A small image embedding model, trained from scratch.
Model: 4.54M parameters, 32-pixel images, arch xception, norm batchnorm, activation relu, depths [3, 3, 8, 3], widths [160, 240, 352, 528].
Training: muon at rate 0.0032, held-out accuracy 73%.
Data: trained on telescope images of galaxies (Galaxy Zoo DECaLS), 62.6 epochs.
Rows from block 13 of a small image embedding model, named by matrix and row number. Rows with one number belong to one channel. Each number is 128 + 32 x the weight over its row's rms, rounded and kept within 0 to 255. All counts start at 0. Numbers have three digits each.
After each channel's rows are labels from the 100 images, of 14848, where the channel reaches its highest value: "top examples" is what is common among them; "peak at" is the part of the image that holds the peak. Only what is clearly more common there than usual is listed. The data: telescope images of galaxies (Galaxy Zoo DECaLS). In brackets: how many of the 100.
# convs1: first pointwise conv (model.blocks.13.convs.1.weight, 352x352x1x1), inputs 284-351
# convs3: second pointwise conv (model.blocks.13.convs.3.weight, 352x352x1x1, transposed), outputs 284-351

convs1.165:148147112153124167084142234133148145126129118089168105124089127103143161141190175129112177150117123124123088111100124138154136129143156090139123071091110183139117057173122120101127225171075149147134134133
convs3.165:089056123145098145123143143156142153125130125117123188076134104151119084129146204154161038166163153105033148164103117143118182101109166156143130111125142204142127140069097142142095152132158151108102129106
top examples: shape: featured or disk (67); edge-on disk: no (59); spiral arms: yes (47)
peak at: bottom right (67)

convs1.91:106111153108122118101108162141108128149149180163137093133148150094150186107132123133104210156134149090095100138076213148107112136125110162096142142156146093101107048104130126131089155119125132150148141141
convs3.91:109112121112152102134146080086128124075093151130135098058140172093140127132128133107147151126121111068138177140138155150090168092121133138100132170145100211112074121115116136176111133176151087107118113127
top examples: spiral arms: yes (39)
peak at: top left (35)

convs1.258:132131130129105150136141114093130156120128176161163091109109221107148140166124156104156170140132118163074194175062114093148106164102135175105111061139191107086135132086177152103183141113148118091092143144
convs3.258:147115118121116098159218112140148170142120143113154099115155150114076154112105101056139174112132145108138122180079124104171176122115194080078119093121108084133105100154075096121146137127106143109105109130
top examples: roundness: cigar-shaped (30)
peak at: centre (64); middle right (32)

convs1.166:115071112107099121144169137152131150046089129100100133139124158120128130125138114125137034119160190123142102117109175084186092161097138115117118133130090131129144097145138177088122117142113102135126132159
convs3.166:129109160175161128136126093151143120208191187107115116134169118116153124107130089129133155057133147097100167153181085142151188145111126125074120100134195102115067157077125104148140138091086161137162130101
top examples: edge-on disk: no (81); spiral arms: yes (69); bulge size: small (49)
peak at: middle left (40)

convs1.253:153147108141127118122148132092096073125139155165156158112104159137145174109131162174142104061125119101056142172122166102154077111137179121155063129084127098128166148153180132178155131126115122119154159164
convs3.253:100079073094125100139142161148137124153161140173111101079135130161143132121125061116153088141161166145135150090103125180074083103092104156098099200167137141140139146160074115207184109145159068114140099137
top examples: shape: featured or disk (65); edge-on disk: no (58); spiral arms: yes (47)
peak at: bottom left (39)

convs1.94:127131160169094098104196156085122135153125108150102146121135000102124117164104132152130190142145117165211149166164142162080221134115108140168100106168114110125034188116122112122162100174161163161165064101
convs3.94:127137161163062124133090168140135141065066182132096163093136078097180173178136112113077140133093131093114118133182114130212112134121151093104083130180172169174158150139135154115174187107123118112107187118
top examples: edge-on disk: no (66); spiral arms: yes (60); bulge size: small (42)
peak at: centre (37)

convs1.283:139069152147160177135073066102142165123115160142136126153138134124091119191132140229140171143157149117165121110108059077114049175155091167197143084117146155147080050153124074106156099190152138165156161179
convs3.283:116075072118148129135102119072139123177159173101198137157140129086122132074081172114138152129103144153132138129158145178178172153121137151182120150103102167067119107127106138136126150083200128000124123103
top examples: roundness: round (41)
peak at: centre (94)

convs1.18:183129188130084161146104085062137124148162172125180113124090134099058148136098116112136133127128134151104138121118158111105109118083186126155120165113203172117131142106148121139054133158086110181117076074
convs3.18:159101126143159126141201144094164157108139144128157138102141116157133181084155072149073125088171122129085126134107147131127163139161089120142136145135144102111117125118107133097144119108122111150106056168
top examples: edge-on disk: no (50); bar: no (30)
peak at: top centre (30)

convs1.202:133193098131149115120111134126178138142143160123162094098108211101103184138114112164077163114108079116132165196128116142151148125124137124084118114130167143111160052165089195111131151098162123098215130136
convs3.202:158111143105119119106164058110093151191102128123151180120138112113145114144144120104116102147108145107173121044072147141103134128080136143068120142133181143126179095126122163124104116055100151126124148107
top examples: spiral arms: yes (41)
peak at: top left (89)

convs1.75:132161193079178100156158167161084135129121089133124125102091139121099116110118125144120139161151128074130087207142117144113127099139118084169137127158168160161059158124121197098136054116104132127093166120
convs3.75:156121130084179125085142156088155086120053166121085097129130164085137168149096128143168087138114134086133096101111029042146071072160092128100097103204112106110101125153116160094085100182185113167113078146
top examples: bulge size: small (31); bar: no (31)
peak at: centre (57)

convs1.106:093113095128073109155105095066114052115146154138148133138127101124140188047113133134117182127102158122118084127136140107153098123151117186175107145088147078140172086137171160088099092114071111090213166083
convs3.106:158156157143164062161128088104088166128061115128160131165097119115152122145160118073135110094135162143113205128110146127142134194091086102106167088155158153177098110164139127147135176118149106118162146117
top examples: bulge size: small (25)
peak at: centre (26)

convs1.115:179107120126123149081099161121150100119123062091130115164144083109116110108107125134132129122167163103160109162056091161135130092120086119166104093136135163159154130163075181097120152133119095100182134116
convs3.115:145170125146062102148132171179114121145159138115050097132134113123117167154123129099143166103133119115148081135128169089143088130164140150173099101110087142158154079159204118169140132072093163118131107176
top examples: shape: featured or disk (80); edge-on disk: no (71); spiral arms: yes (61)
peak at: bottom left (34)

convs1.261:129158111109105116102111107167170210116089124103089148106140160121114110105103139112127137133161104143075111198179162133185126158124106152169101183110163132123106071139107108151110185127136133158119141138
convs3.261:137160137118116105138109142124135046110124125139152112081097157099089094090129146125135157079107129162073165127152105195146131170157157128178130146104176168127176075108172124115118069145051074192117028144
top examples: roundness: round (47)
peak at: centre (99)

convs1.247:127074063160133132067125080086120122113135114102131160131107089105158148089094065194131133088121117116105158135119102133069155145073109150102136123142135156137117082150144084071133068155143123135170120160
convs3.247:154161052157116097120104100113104126119078118148082146127120108117121109136116117062095133121101117152073102080087103078107159131135129130105112177150158094124164047132111130166153039130139125126141145151
top examples: roundness: cigar-shaped (27)
peak at: centre (99)

convs1.30:155165094091153151105197130113095077117125154114084117095184132103133101173089067152131119094171130144068116093092171138178195139056159087098135078096085147134105090176114147078152099141120114093143091109
convs3.30:188135140129072114114180084129086158050170117150160086086095140080128102127140139111108218110122134128055091132089136173169140094160130100081091138133097143182087147161142156195120055098131126124090116142
top examples: bar: no (34); bulge size: small (25)
peak at: centre (33)

convs1.51:144111093070112108150074115109122183173147155128137131106110116115140133118123148118119083120149104134146151095099096207090158113068085166139131167106144153141094153118148149139144112255126174125072129121
convs3.51:118085112136142187210108140143103121118163117172137202137096108162146094099148103136106135148126160151149154152099172176151105113129151112106135123124193111102062121096121106107137038150111143105098098124
top examples: edge-on disk: no (50); bar: no (35)
peak at: centre (49)

convs1.90:181182137132106134160144144121148126158112173133105097124127176140156058101129108114103134135142123155112126107185188120156192180108134152158112089148142097146235121091067121148126194122108076175117084096
convs3.90:158124086180134160147149076142101114178120117127120185125165133133154069156102150190159087151124165090107099162152114103091103152085133133121183137123101189121167150102079077099116123154090144120075178243
top examples: shape: featured or disk (65); edge-on disk: no (62); spiral arms: yes (45)
peak at: bottom right (50); bottom left (38)

convs1.79:132112112088111073132107156083126090166172151107140120168126092116154148194170146157112106163140066049182149126209083172110160171140175151147147103138138136113131142151101121123119134141128099180141149124
convs3.79:119143152155027141160125169126104049068075122159125155128104068076160135164123136166101119110169185067140141176120154086146164090134177122149083108130119126199117138113150178124184158162087061128112196084
top examples: edge-on disk: no (75); spiral arms: yes (65); bulge size: small (44)
peak at: top left (36)

convs1.72:144102181116160072169148093144071104103170135162158119100181128105112100117120112185060091119172158091100071120202067135136101162175091090133140113142118214092202091160118089119138083111111132202093110101
convs3.72:100149081132137120161076125086144111165185132073124153096091115076165145098130187136144164141154109144143115111179077133061083136118138146161154093086087137070136138122076087126182155095139168126102105099
top examples: shape: featured or disk (62); edge-on disk: no (59); spiral arms: yes (43)
peak at: bottom right (44); top right (32)

convs1.139:089103129117097111131143094139105114162131156174136129104183109165155105089107098171130176149114093087134100156129115156127185141124102078092127107108194148133109224131143116091150145121100064098095103153
convs3.139:141164104143128074138120090121142062132209114112160090119122151157157198088134099115181109185121139165148137132117135084103078085154167128172149148049086141150086106162104125102088180195118170087107112132
top examples: edge-on disk: yes (27)
peak at: centre (85)