python train.py --model="image embedding model" --dataset="telescope images of galaxies (Galaxy Zoo DECaLS)" --train_examples=44167 --image_size=32 --grayscale=true --crop_scale_min=1 --horizontal_flip=true --translate=0.12 --rotation_deg=10 --cutout=0.4 --targets=["bulge size"] --num_classes=4 --embedding_dim=192 --arch="xception" --norm="batchnorm" --hidden_act="relu" --depths=[3, 3, 8, 3] --kernel_size=3 --stem="single" --widths=[160, 240, 352, 528] --am_softmax_margin=0.3 --am_softmax_scale=16 --init="xavier_uniform" --residual_init="none" --optimizer="muon" --muon_scale="match_rms_adamw" --learning_rate=0.0032 --momentum=0.9 --nesterov=true --orthogonalizer="polar_express" --adamw_lr_other_params=0.0025 --max_grad_norm=1.0 --max_steps=5400 --batch_size=512 --epochs=62.6 --lr_schedule="cosine" --final_lr_fraction=0.01 --warmup_steps=100 --weight_decay=0.1 --adamw_weight_decay_other_params=0.05
Rows from block 12 of a small image embedding model, named by matrix and row number. Rows with one number belong to one channel. Each number is 50 + 15 x the weight over its row's rms, rounded and kept within 0 to 99. All counts start at 0. After the name is the row's rms in percent of the matrix's.
After each channel's rows are labels from the 100 images, of 14848, where the channel reaches its highest value: "responds to" is what is common among them. Only what is clearly more common there than usual is listed. The data: telescope images of galaxies (Galaxy Zoo DECaLS). In brackets: how many of the 100.
# convs1: first pointwise conv (model.blocks.12.convs.1.weight, 352x352x1x1), inputs 0-117
# convs3: second pointwise conv (model.blocks.12.convs.3.weight, 352x352x1x1, transposed), outputs 0-117

convs1.104 082:79 53 64 76 42 51 75 36 28 48 58 28 52 53 58 45 47 31 79 40 56 61 60 40 53 37 17 31 62 62 49 56 31 25 62 61 58 58 60 55 63 42 71 60 44 67 48 18 51 27 52 35 57 62 70 50 31 46 54 55 55 51 59 32 77 59 60 40 47 49 25 42 63 46 50 43 57 53 68 60 31 29 42 29 32 38 69 47 41 53 59 25 55 54 73 76 56 34 47 92 52 38 60 60 38 66 58 23 67 34 72 47 53 42 16 50 61 70
convs3.104 079:40 40 30 33 81 79 51 76 32 61 40 61 57 67 47 44 59 36 56 59 46 61 55 56 45 41 22 63 52 73 56 37 53 58 54 73 61 52 57 60 60 51 60 41 80 33 65 41 40 35 60 32 59 67 50 47 64 49 53 53 49 33 39 51 40 55 60 51 51 76 59 52 47 30 98 20 61 54 43 16 65 86 87 31 68 72 30 86 44 58 55 42 45 67 55 41 34 74 50 53 26 38 57 76 53 65 23 36 37 59 41 42 63 19 65 52 35 68
responds to: spiral arms: yes (39)

convs1.209 083:49 56 46 47 42 48 68 28 18 72 65 63 73 44 38 67 40 48 39 56 20 48 49 49 41 30 80 58 34 55 68 34 44 40 46 34 53 38 68 30 20 50 61 46 58 31 40 58 51 45 40 36 42 40 61 76 46 47 70 67 31 63 35 45 38 68 47 30 41 26 54 67 67 53 57 20 62 50 85 29 61 76 55 72 34 41 67 40 62 54 64 72 66 59 45 54 49 39 36 53 51 47 78 77 48 87 31 70 51 67 73 43 57 55 32 46 49 38
convs3.209 088:48 40 70 57 48 31 58 51 95 71 53 54 56 58 38 41 42 52 43 47 68 67 41 26 47 33 79 19 52 85 44 44 61 40 17 53 58 61 57 46 38 47 61 30 47 67 56 64 62 65 64 47 65 30 56 22 75 46 45 57 38 82 48 45 43 49 43 51 46 43 35 45 83 42 35 63 70 39 48 35 60 46 27 43 28 22 57 62 72 47 46 41 73 66 50 42 50 25 49 44 45 63 46 65 42 67 45 62 44 33 55 68 70 65 44 45 34 27
responds to: roundness: round (46)

convs1.149 100:47 42 28 32 49 23 45 56 56 63 72 50 68 45 57 62 69 54 23 50 36 29 25 47 52 49 76 49 78 45 64 83 75 53 54 50 81 41 57 56 57 57 65 49 77 54 65 35 57 39 45 52 35 46 00 54 43 46 57 58 68 72 51 55 47 50 39 62 48 51 56 43 43 19 54 60 58 43 41 54 52 45 50 40 49 40 19 48 53 42 43 52 54 29 76 65 70 37 54 69 54 38 35 41 36 48 60 71 36 34 45 46 45 59 31 55 59 30
convs3.149 112:46 60 24 84 48 11 37 43 48 38 60 32 19 37 44 46 53 41 61 44 63 41 47 42 40 61 54 55 45 49 47 74 43 61 66 39 64 61 49 57 16 60 38 71 41 42 49 48 46 55 39 53 31 46 58 30 50 39 56 87 56 79 62 32 52 50 61 55 19 31 29 38 38 32 40 63 60 62 41 54 52 56 39 52 41 52 46 79 41 65 48 37 44 38 61 51 41 20 45 53 61 57 82 19 52 60 65 51 53 41 53 49 99 77 51 56 28 45
responds to: roundness: cigar-shaped (40)

convs1.132 099:08 67 30 63 50 65 17 59 44 22 63 53 40 46 53 30 45 56 46 65 52 33 44 52 49 49 72 33 31 36 70 45 49 36 41 63 85 57 38 47 80 43 50 57 69 52 58 51 37 28 43 40 53 64 43 67 56 27 56 51 37 63 80 71 56 45 48 48 50 62 40 53 38 38 50 44 71 34 44 45 80 60 61 41 31 53 25 48 47 30 42 51 52 17 40 11 64 58 44 90 52 67 36 43 69 50 41 53 55 56 61 39 56 52 46 58 45 43
convs3.132 094:59 45 44 24 26 74 59 14 45 50 61 35 58 56 36 36 50 47 46 55 52 52 43 70 51 57 30 60 38 57 18 67 78 75 53 44 44 66 57 35 63 61 84 83 46 63 73 78 57 26 42 48 37 59 57 51 43 52 42 38 58 61 83 43 50 56 69 58 76 18 49 47 36 56 50 44 28 38 64 54 61 32 84 50 53 48 92 61 39 56 58 63 65 65 53 32 59 17 59 27 60 36 41 34 36 35 41 47 63 54 31 62 48 79 55 46 63 59
responds to: roundness: round (61)

convs1.74 096:47 29 44 38 57 51 43 60 39 47 49 46 38 38 44 57 42 59 50 44 65 40 41 58 47 54 59 63 42 37 67 31 43 16 36 53 58 28 55 42 54 50 95 38 37 36 67 51 59 50 34 30 36 29 42 36 51 37 62 59 38 27 52 62 43 41 57 37 74 43 56 55 50 44 62 55 53 39 44 46 49 66 76 17 38 31 59 59 46 72 61 51 57 55 64 83 51 66 34 39 66 54 54 44 38 46 68 66 45 00 38 59 64 76 30 46 66 50
convs3.74 094:40 70 79 57 25 47 66 41 54 45 32 45 41 56 53 62 61 49 39 31 71 41 61 72 67 39 50 67 47 12 43 42 60 59 70 56 46 46 32 52 58 82 67 44 49 60 33 28 29 65 62 45 36 44 30 69 71 70 52 62 82 48 59 29 50 26 42 55 46 40 48 34 40 54 67 35 32 45 59 56 68 49 37 16 37 81 77 46 33 52 51 39 44 77 50 44 65 41 78 34 49 67 63 57 19 46 50 50 36 52 28 35 65 59 44 31 45 45
responds to: roundness: in between (64)

convs1.76 123:54 48 47 54 77 48 37 64 55 48 47 88 59 50 35 60 37 36 56 54 53 41 65 63 30 40 07 39 49 53 54 71 48 22 36 67 49 70 54 54 41 53 57 50 77 37 39 53 52 57 13 40 30 29 34 37 62 57 67 49 58 59 71 47 27 51 44 52 63 63 62 57 66 51 45 54 87 85 30 54 55 59 50 17 39 37 54 30 21 42 74 39 22 54 34 40 46 34 23 72 35 28 28 45 53 59 53 40 64 31 57 61 35 11 54 45 43 38
convs3.76 118:43 51 45 62 56 63 56 43 30 41 53 61 47 24 69 68 51 69 51 24 58 32 41 85 48 66 50 52 32 23 51 72 43 43 73 61 38 30 76 45 40 26 51 45 32 77 51 50 46 46 51 63 56 42 40 73 46 44 45 84 19 29 35 49 34 41 39 79 23 41 50 41 20 39 48 31 54 37 67 25 42 30 52 36 39 51 49 55 47 25 47 44 46 63 36 40 51 45 59 46 49 44 41 37 61 45 52 60 33 58 43 51 64 37 23 34 33 55
responds to: bulge size: small (29)

convs1.336 093:53 59 48 23 22 59 23 56 27 67 41 38 43 29 50 57 69 51 54 35 43 56 47 53 77 62 57 08 41 48 48 39 38 44 62 33 64 50 43 61 74 34 53 79 73 45 53 64 67 55 94 52 59 34 58 63 43 46 40 42 35 49 37 52 14 66 47 47 75 33 67 58 51 41 60 37 27 61 67 44 33 64 42 37 74 54 55 46 25 42 20 34 45 29 55 44 60 65 56 36 46 36 65 64 38 44 78 38 66 50 82 42 69 60 31 55 67 50
convs3.336 098:47 45 74 68 48 42 89 64 39 68 43 29 46 42 61 61 29 54 58 82 54 69 69 88 48 87 70 47 61 47 53 65 84 25 63 40 79 28 31 76 46 54 40 49 60 41 54 63 66 58 28 29 48 75 59 69 60 49 50 37 22 45 54 54 54 19 23 63 53 61 55 47 35 55 63 51 62 31 45 77 73 62 36 67 66 47 67 46 32 70 38 50 58 13 54 52 41 33 38 21 36 52 99 58 37 41 51 54 38 58 73 64 07 50 54 42 60 49
responds to: edge-on disk: yes (29)

convs1.160 072:77 50 34 62 61 49 41 59 31 77 52 60 55 34 59 42 43 36 66 50 58 31 45 67 25 12 18 48 40 54 67 40 54 69 68 63 50 66 51 71 78 79 44 48 55 62 70 57 42 27 53 31 73 25 42 64 51 51 37 67 75 49 20 54 42 75 29 37 38 43 55 47 42 43 35 83 33 32 38 60 50 54 57 44 20 47 62 49 40 44 55 20 52 45 37 77 36 56 44 93 54 46 49 69 58 49 45 59 34 57 73 37 52 67 89 50 65 50
convs3.160 079:46 42 36 33 52 29 48 56 40 54 46 21 41 68 14 56 57 54 32 74 46 48 45 47 43 47 70 74 64 80 56 53 72 40 68 57 33 52 73 61 61 57 61 50 41 52 59 68 51 32 84 38 67 57 43 41 56 47 57 59 46 59 38 45 17 41 51 41 50 33 78 22 61 40 48 55 46 55 56 45 68 52 58 44 43 58 46 63 40 66 59 47 68 38 88 45 59 46 31 66 62 62 38 13 66 36 64 77 67 41 12 31 58 45 53 54 23 29
responds to: spiral arms: yes (39)

convs1.5 107:15 35 30 66 27 51 48 53 68 61 39 48 41 60 37 34 66 32 60 48 29 51 36 68 68 52 45 48 86 45 45 49 15 44 49 42 67 70 41 55 68 66 63 44 13 51 33 53 72 47 27 46 51 46 46 54 46 52 41 62 81 47 26 71 25 16 63 57 44 45 48 27 45 53 37 54 27 53 54 23 51 54 63 44 34 39 22 60 28 42 41 66 36 45 54 15 56 46 30 32 58 62 51 49 60 73 62 47 49 73 57 52 55 73 34 49 53 61
convs3.5 095:44 31 41 51 54 61 59 67 62 47 42 62 68 30 55 55 31 46 66 61 37 39 52 44 47 45 62 51 21 74 42 68 63 49 41 77 52 77 54 64 54 34 45 23 23 51 55 63 41 60 43 40 42 40 42 69 60 58 67 48 70 68 63 47 37 60 29 40 31 48 24 31 44 27 64 77 44 43 47 60 44 63 34 41 43 62 61 65 65 47 56 65 68 38 40 43 57 44 34 44 63 54 54 34 53 16 33 63 48 65 75 39 19 18 38 60 60 42
responds to: roundness: round (45)

convs1.155 112:38 47 44 42 94 36 61 51 69 46 54 52 67 57 17 26 40 33 30 40 00 35 61 60 40 49 54 42 67 32 42 51 53 38 32 54 48 67 56 65 45 62 66 44 35 76 44 49 43 44 50 26 85 49 59 53 77 69 40 27 52 29 49 65 68 59 44 34 67 58 49 59 54 64 09 51 30 35 43 44 26 42 42 50 59 66 55 69 45 46 45 45 43 52 56 46 21 34 37 29 63 62 66 51 50 60 48 52 50 40 44 33 53 71 66 44 51 44
convs3.155 115:45 38 64 22 47 31 44 48 82 39 36 50 46 55 44 52 64 76 53 92 55 42 68 39 48 42 45 52 14 46 47 73 59 45 45 31 53 23 38 49 48 72 37 42 36 70 45 34 44 40 61 48 33 80 52 42 61 70 32 29 35 67 56 14 55 28 35 60 29 50 51 55 50 34 43 62 30 69 44 17 79 40 44 63 40 53 76 30 22 59 58 36 39 58 56 30 49 18 55 43 42 68 64 75 49 56 52 27 65 42 40 63 82 35 53 30 49 70
responds to: roundness: cigar-shaped (30)

convs1.112 086:36 27 31 33 63 58 40 61 47 80 43 64 53 50 61 33 42 67 64 58 65 35 53 58 60 64 32 63 59 50 57 54 57 43 44 55 46 42 64 32 85 81 33 55 71 33 36 60 56 71 52 57 58 44 38 62 58 70 54 68 49 35 41 33 56 54 49 48 61 40 51 56 53 43 32 77 62 69 43 60 18 64 46 56 54 31 55 77 46 69 50 15 30 87 47 85 59 43 28 61 37 62 39 54 38 35 37 35 28 42 35 44 33 44 59 49 39 57
convs3.112 090:55 34 62 35 49 43 73 37 61 76 39 57 56 57 45 29 70 81 34 39 63 39 72 48 63 62 75 60 53 50 61 30 65 63 64 26 34 41 47 11 35 51 37 56 62 24 48 32 44 73 63 57 50 45 52 44 68 46 48 54 40 50 60 65 65 50 11 55 47 93 45 66 54 33 57 42 26 20 82 48 42 34 51 54 35 67 48 63 23 34 61 58 48 43 55 63 47 52 44 49 62 75 65 54 69 53 36 50 27 33 27 36 59 42 38 37 26 41
responds to: spiral arms: yes (39)

convs1.116 116:51 54 55 58 58 53 54 86 31 60 44 50 78 66 37 45 53 47 30 27 57 40 46 71 64 41 40 10 51 58 39 31 61 24 57 57 66 51 53 51 39 79 72 37 63 37 42 41 60 64 69 71 29 38 63 23 29 58 33 39 39 46 65 66 34 44 33 35 48 60 70 53 65 59 62 87 39 54 73 53 35 62 46 38 41 37 57 30 53 78 35 64 72 52 43 71 38 24 48 69 39 42 57 57 57 44 77 53 35 63 26 47 44 55 49 51 40 44
convs3.116 124:66 52 65 46 66 32 31 34 30 48 61 55 67 57 74 54 40 25 39 55 77 27 47 45 64 63 39 26 54 44 66 58 27 45 48 49 54 39 39 69 66 38 41 88 77 56 45 60 30 67 39 43 38 35 76 34 81 58 72 53 50 36 60 76 43 67 57 35 26 36 30 35 50 43 74 99 63 55 56 52 24 20 69 45 40 44 40 44 47 58 13 82 52 62 50 61 57 60 61 66 36 59 51 45 58 53 60 43 66 47 42 24 33 60 61 63 39 42
responds to: edge-on disk: no (55); spiral arms: yes (52); bulge size: small (32)

convs1.65 112:38 37 53 44 50 53 62 20 61 57 67 24 59 44 51 27 42 29 32 75 52 54 51 80 78 51 63 58 56 32 47 25 47 32 59 49 46 48 46 31 60 65 57 42 62 44 55 51 70 60 23 62 30 74 37 62 38 63 69 85 44 51 42 47 35 60 93 47 48 58 40 50 56 44 22 47 00 72 36 62 39 52 56 11 66 39 23 38 25 65 90 35 48 10 49 57 51 51 51 53 52 54 42 58 41 47 40 64 72 32 50 49 37 54 52 45 57 64
convs3.65 111:49 85 39 58 47 20 73 49 31 54 66 52 52 61 48 82 18 46 59 67 71 36 53 70 59 55 39 38 42 60 59 44 56 48 94 64 42 55 26 69 47 51 39 49 63 60 65 43 77 60 44 69 34 40 75 40 42 57 77 33 42 46 39 49 29 29 45 48 38 43 38 52 64 61 13 67 61 52 59 31 59 46 64 63 43 31 35 55 48 63 48 62 65 54 44 43 44 24 42 90 49 36 61 65 83 40 33 50 49 46 56 17 40 31 49 44 26 73
responds to: edge-on disk: no (53); spiral arms: yes (42)

convs1.216 085:60 94 63 53 46 32 58 60 55 45 39 72 72 74 52 12 42 65 31 53 29 51 37 42 44 40 45 39 59 47 35 44 40 67 33 65 66 32 58 47 65 46 58 34 53 37 70 51 30 53 12 52 45 48 15 45 37 61 54 53 64 47 47 48 47 68 71 48 53 67 64 45 24 68 71 48 54 71 54 47 41 41 64 60 58 57 50 59 73 56 54 49 61 16 37 79 75 42 46 99 78 43 63 47 44 40 56 67 56 61 79 35 64 58 38 57 36 65
convs3.216 086:46 57 41 37 52 48 67 51 31 52 40 37 51 67 41 34 70 57 44 43 49 26 45 55 40 51 52 37 58 65 37 24 55 79 33 47 73 42 43 56 77 36 74 43 64 61 46 56 59 35 41 34 45 18 29 47 69 62 28 36 33 56 72 53 58 51 47 32 50 49 57 58 69 63 46 43 46 43 45 32 35 71 26 25 76 38 44 92 46 55 36 68 21 64 65 78 63 48 56 54 28 38 43 72 48 45 55 40 43 49 47 61 14 69 38 52 63 43
responds to: shape: featured or disk (75); edge-on disk: no (68); spiral arms: yes (54)

convs1.193 082:54 45 68 48 44 62 47 51 54 50 47 71 43 35 69 54 54 65 66 38 59 46 67 57 38 43 43 46 58 58 34 38 72 28 66 37 45 58 57 69 66 64 23 69 54 31 43 39 40 45 61 58 36 60 33 46 51 52 69 75 66 63 52 23 34 48 78 61 40 50 35 58 58 31 66 59 58 53 48 57 79 56 58 79 66 46 47 31 54 50 50 55 34 41 69 59 53 96 60 74 32 25 50 44 40 24 57 49 48 44 41 54 60 21 46 43 65 57
convs3.193 079:48 46 37 36 54 58 40 29 59 58 37 44 36 40 56 38 43 48 71 41 59 55 46 37 63 55 44 58 72 50 69 76 55 31 46 48 42 44 61 61 49 60 37 70 58 37 47 58 34 54 50 51 21 51 56 47 32 60 58 66 13 54 69 59 39 43 66 89 55 68 45 53 29 35 58 63 59 75 56 61 45 79 36 34 50 52 52 77 41 58 20 51 34 36 57 74 46 15 43 51 46 29 55 56 66 61 25 53 41 26 39 37 54 49 03 39 23 41
responds to: roundness: round (41)

convs1.52 103:14 32 62 49 23 54 44 79 49 38 64 42 52 50 64 60 37 38 70 56 00 56 56 29 33 63 67 15 45 84 79 49 41 25 30 36 78 40 25 50 82 35 61 63 30 42 38 43 57 82 26 53 39 54 93 37 66 60 55 45 63 51 64 52 48 50 58 30 53 57 60 30 48 35 38 37 45 46 65 42 78 52 37 38 52 58 56 34 45 31 61 62 52 48 41 61 43 68 39 04 66 56 22 53 51 50 40 56 51 89 59 20 56 54 29 51 56 73
convs3.52 091:28 55 40 46 38 51 79 28 72 59 67 52 57 48 51 65 53 60 29 38 23 39 52 64 44 61 42 50 60 39 26 35 55 54 49 66 64 52 41 49 33 45 68 75 62 64 48 51 55 55 44 55 65 69 37 57 79 45 59 34 44 36 48 55 56 46 50 62 59 34 76 57 37 29 36 21 65 55 49 45 66 59 69 30 68 79 35 69 39 42 62 64 42 52 68 54 40 46 52 51 44 73 51 22 40 30 42 11 43 30 57 20 83 53 43 53 46 54
responds to: roundness: round (43)

convs1.167 084:81 49 25 38 44 52 64 35 67 63 21 89 68 45 20 38 42 64 66 91 83 37 47 34 44 51 38 43 44 62 37 68 30 18 43 44 63 57 25 59 49 50 50 72 74 71 75 61 36 34 33 40 48 63 77 35 50 29 41 47 42 53 45 49 26 54 65 33 53 53 48 49 54 48 24 58 71 63 11 43 57 32 34 46 55 57 99 28 20 55 62 50 33 41 55 59 39 52 36 50 47 61 40 73 30 68 60 15 46 57 60 44 68 40 39 36 62 38
convs3.167 088:63 41 67 59 56 45 30 62 22 67 63 34 68 24 47 43 64 36 33 37 38 61 82 58 58 41 52 46 57 27 63 51 66 29 47 35 21 48 13 61 57 38 58 53 70 61 45 49 46 42 69 65 20 60 39 58 44 64 41 37 71 71 59 62 46 62 63 50 53 42 80 56 42 37 63 62 50 55 38 74 44 64 44 64 45 38 30 44 30 33 42 49 38 59 48 42 57 50 47 74 38 52 47 42 48 50 63 60 44 40 79 49 47 44 66 37 27 59
responds to: spiral arms: yes (42)

convs1.67 107:77 32 44 30 51 48 45 70 51 61 47 27 34 54 39 08 47 56 54 59 32 54 50 81 51 82 51 53 64 41 46 48 60 58 53 66 59 56 52 68 55 42 64 39 74 49 55 30 65 49 63 27 49 38 56 81 42 32 51 46 48 59 28 61 22 63 51 56 41 54 53 47 53 53 51 79 71 79 94 53 68 24 29 51 59 60 49 41 23 59 59 11 58 41 57 53 44 41 66 94 54 45 70 18 39 33 69 51 55 44 50 35 38 53 62 51 55 41
convs3.67 107:56 90 25 62 65 47 34 62 40 66 59 66 25 72 57 33 60 36 61 46 71 53 36 45 39 42 66 38 51 32 44 43 36 55 68 56 44 42 68 53 69 29 44 47 62 70 46 62 84 59 35 58 69 31 74 65 42 43 74 50 54 58 68 21 42 65 69 39 54 15 24 57 30 45 41 55 74 40 67 52 54 54 45 62 39 28 71 51 61 41 65 44 66 66 41 44 73 55 62 46 71 42 49 49 60 37 61 44 55 62 29 38 52 45 23 36 14 26
responds to: spiral arms: yes (43)

convs1.44 093:90 38 60 42 59 46 36 40 43 47 76 77 46 40 36 51 52 49 45 44 82 49 45 31 27 57 44 73 43 20 48 74 32 57 70 61 44 40 22 30 44 44 69 43 64 49 57 41 52 75 79 57 42 53 54 61 54 54 51 79 63 46 32 54 55 47 55 53 37 73 47 72 36 55 53 39 44 40 56 49 53 56 44 62 26 28 44 62 44 41 94 36 51 68 57 77 15 37 43 47 36 61 53 61 38 53 46 32 37 53 49 55 39 53 43 37 65 63
convs3.44 085:48 52 35 59 55 69 34 58 53 40 64 58 49 47 45 52 75 79 53 40 43 49 46 28 55 54 38 07 55 23 37 43 54 42 15 35 43 51 31 36 48 50 54 48 62 18 38 53 52 40 48 60 44 66 66 64 55 35 24 47 42 29 37 77 63 14 29 61 41 58 45 49 21 16 54 50 24 56 67 41 24 77 48 59 58 67 54 51 54 40 43 61 41 34 33 55 39 88 50 64 44 31 71 62 29 52 44 29 29 50 22 50 40 35 41 60 67 32
responds to: shape: featured or disk (65); edge-on disk: no (58); spiral arms: yes (46)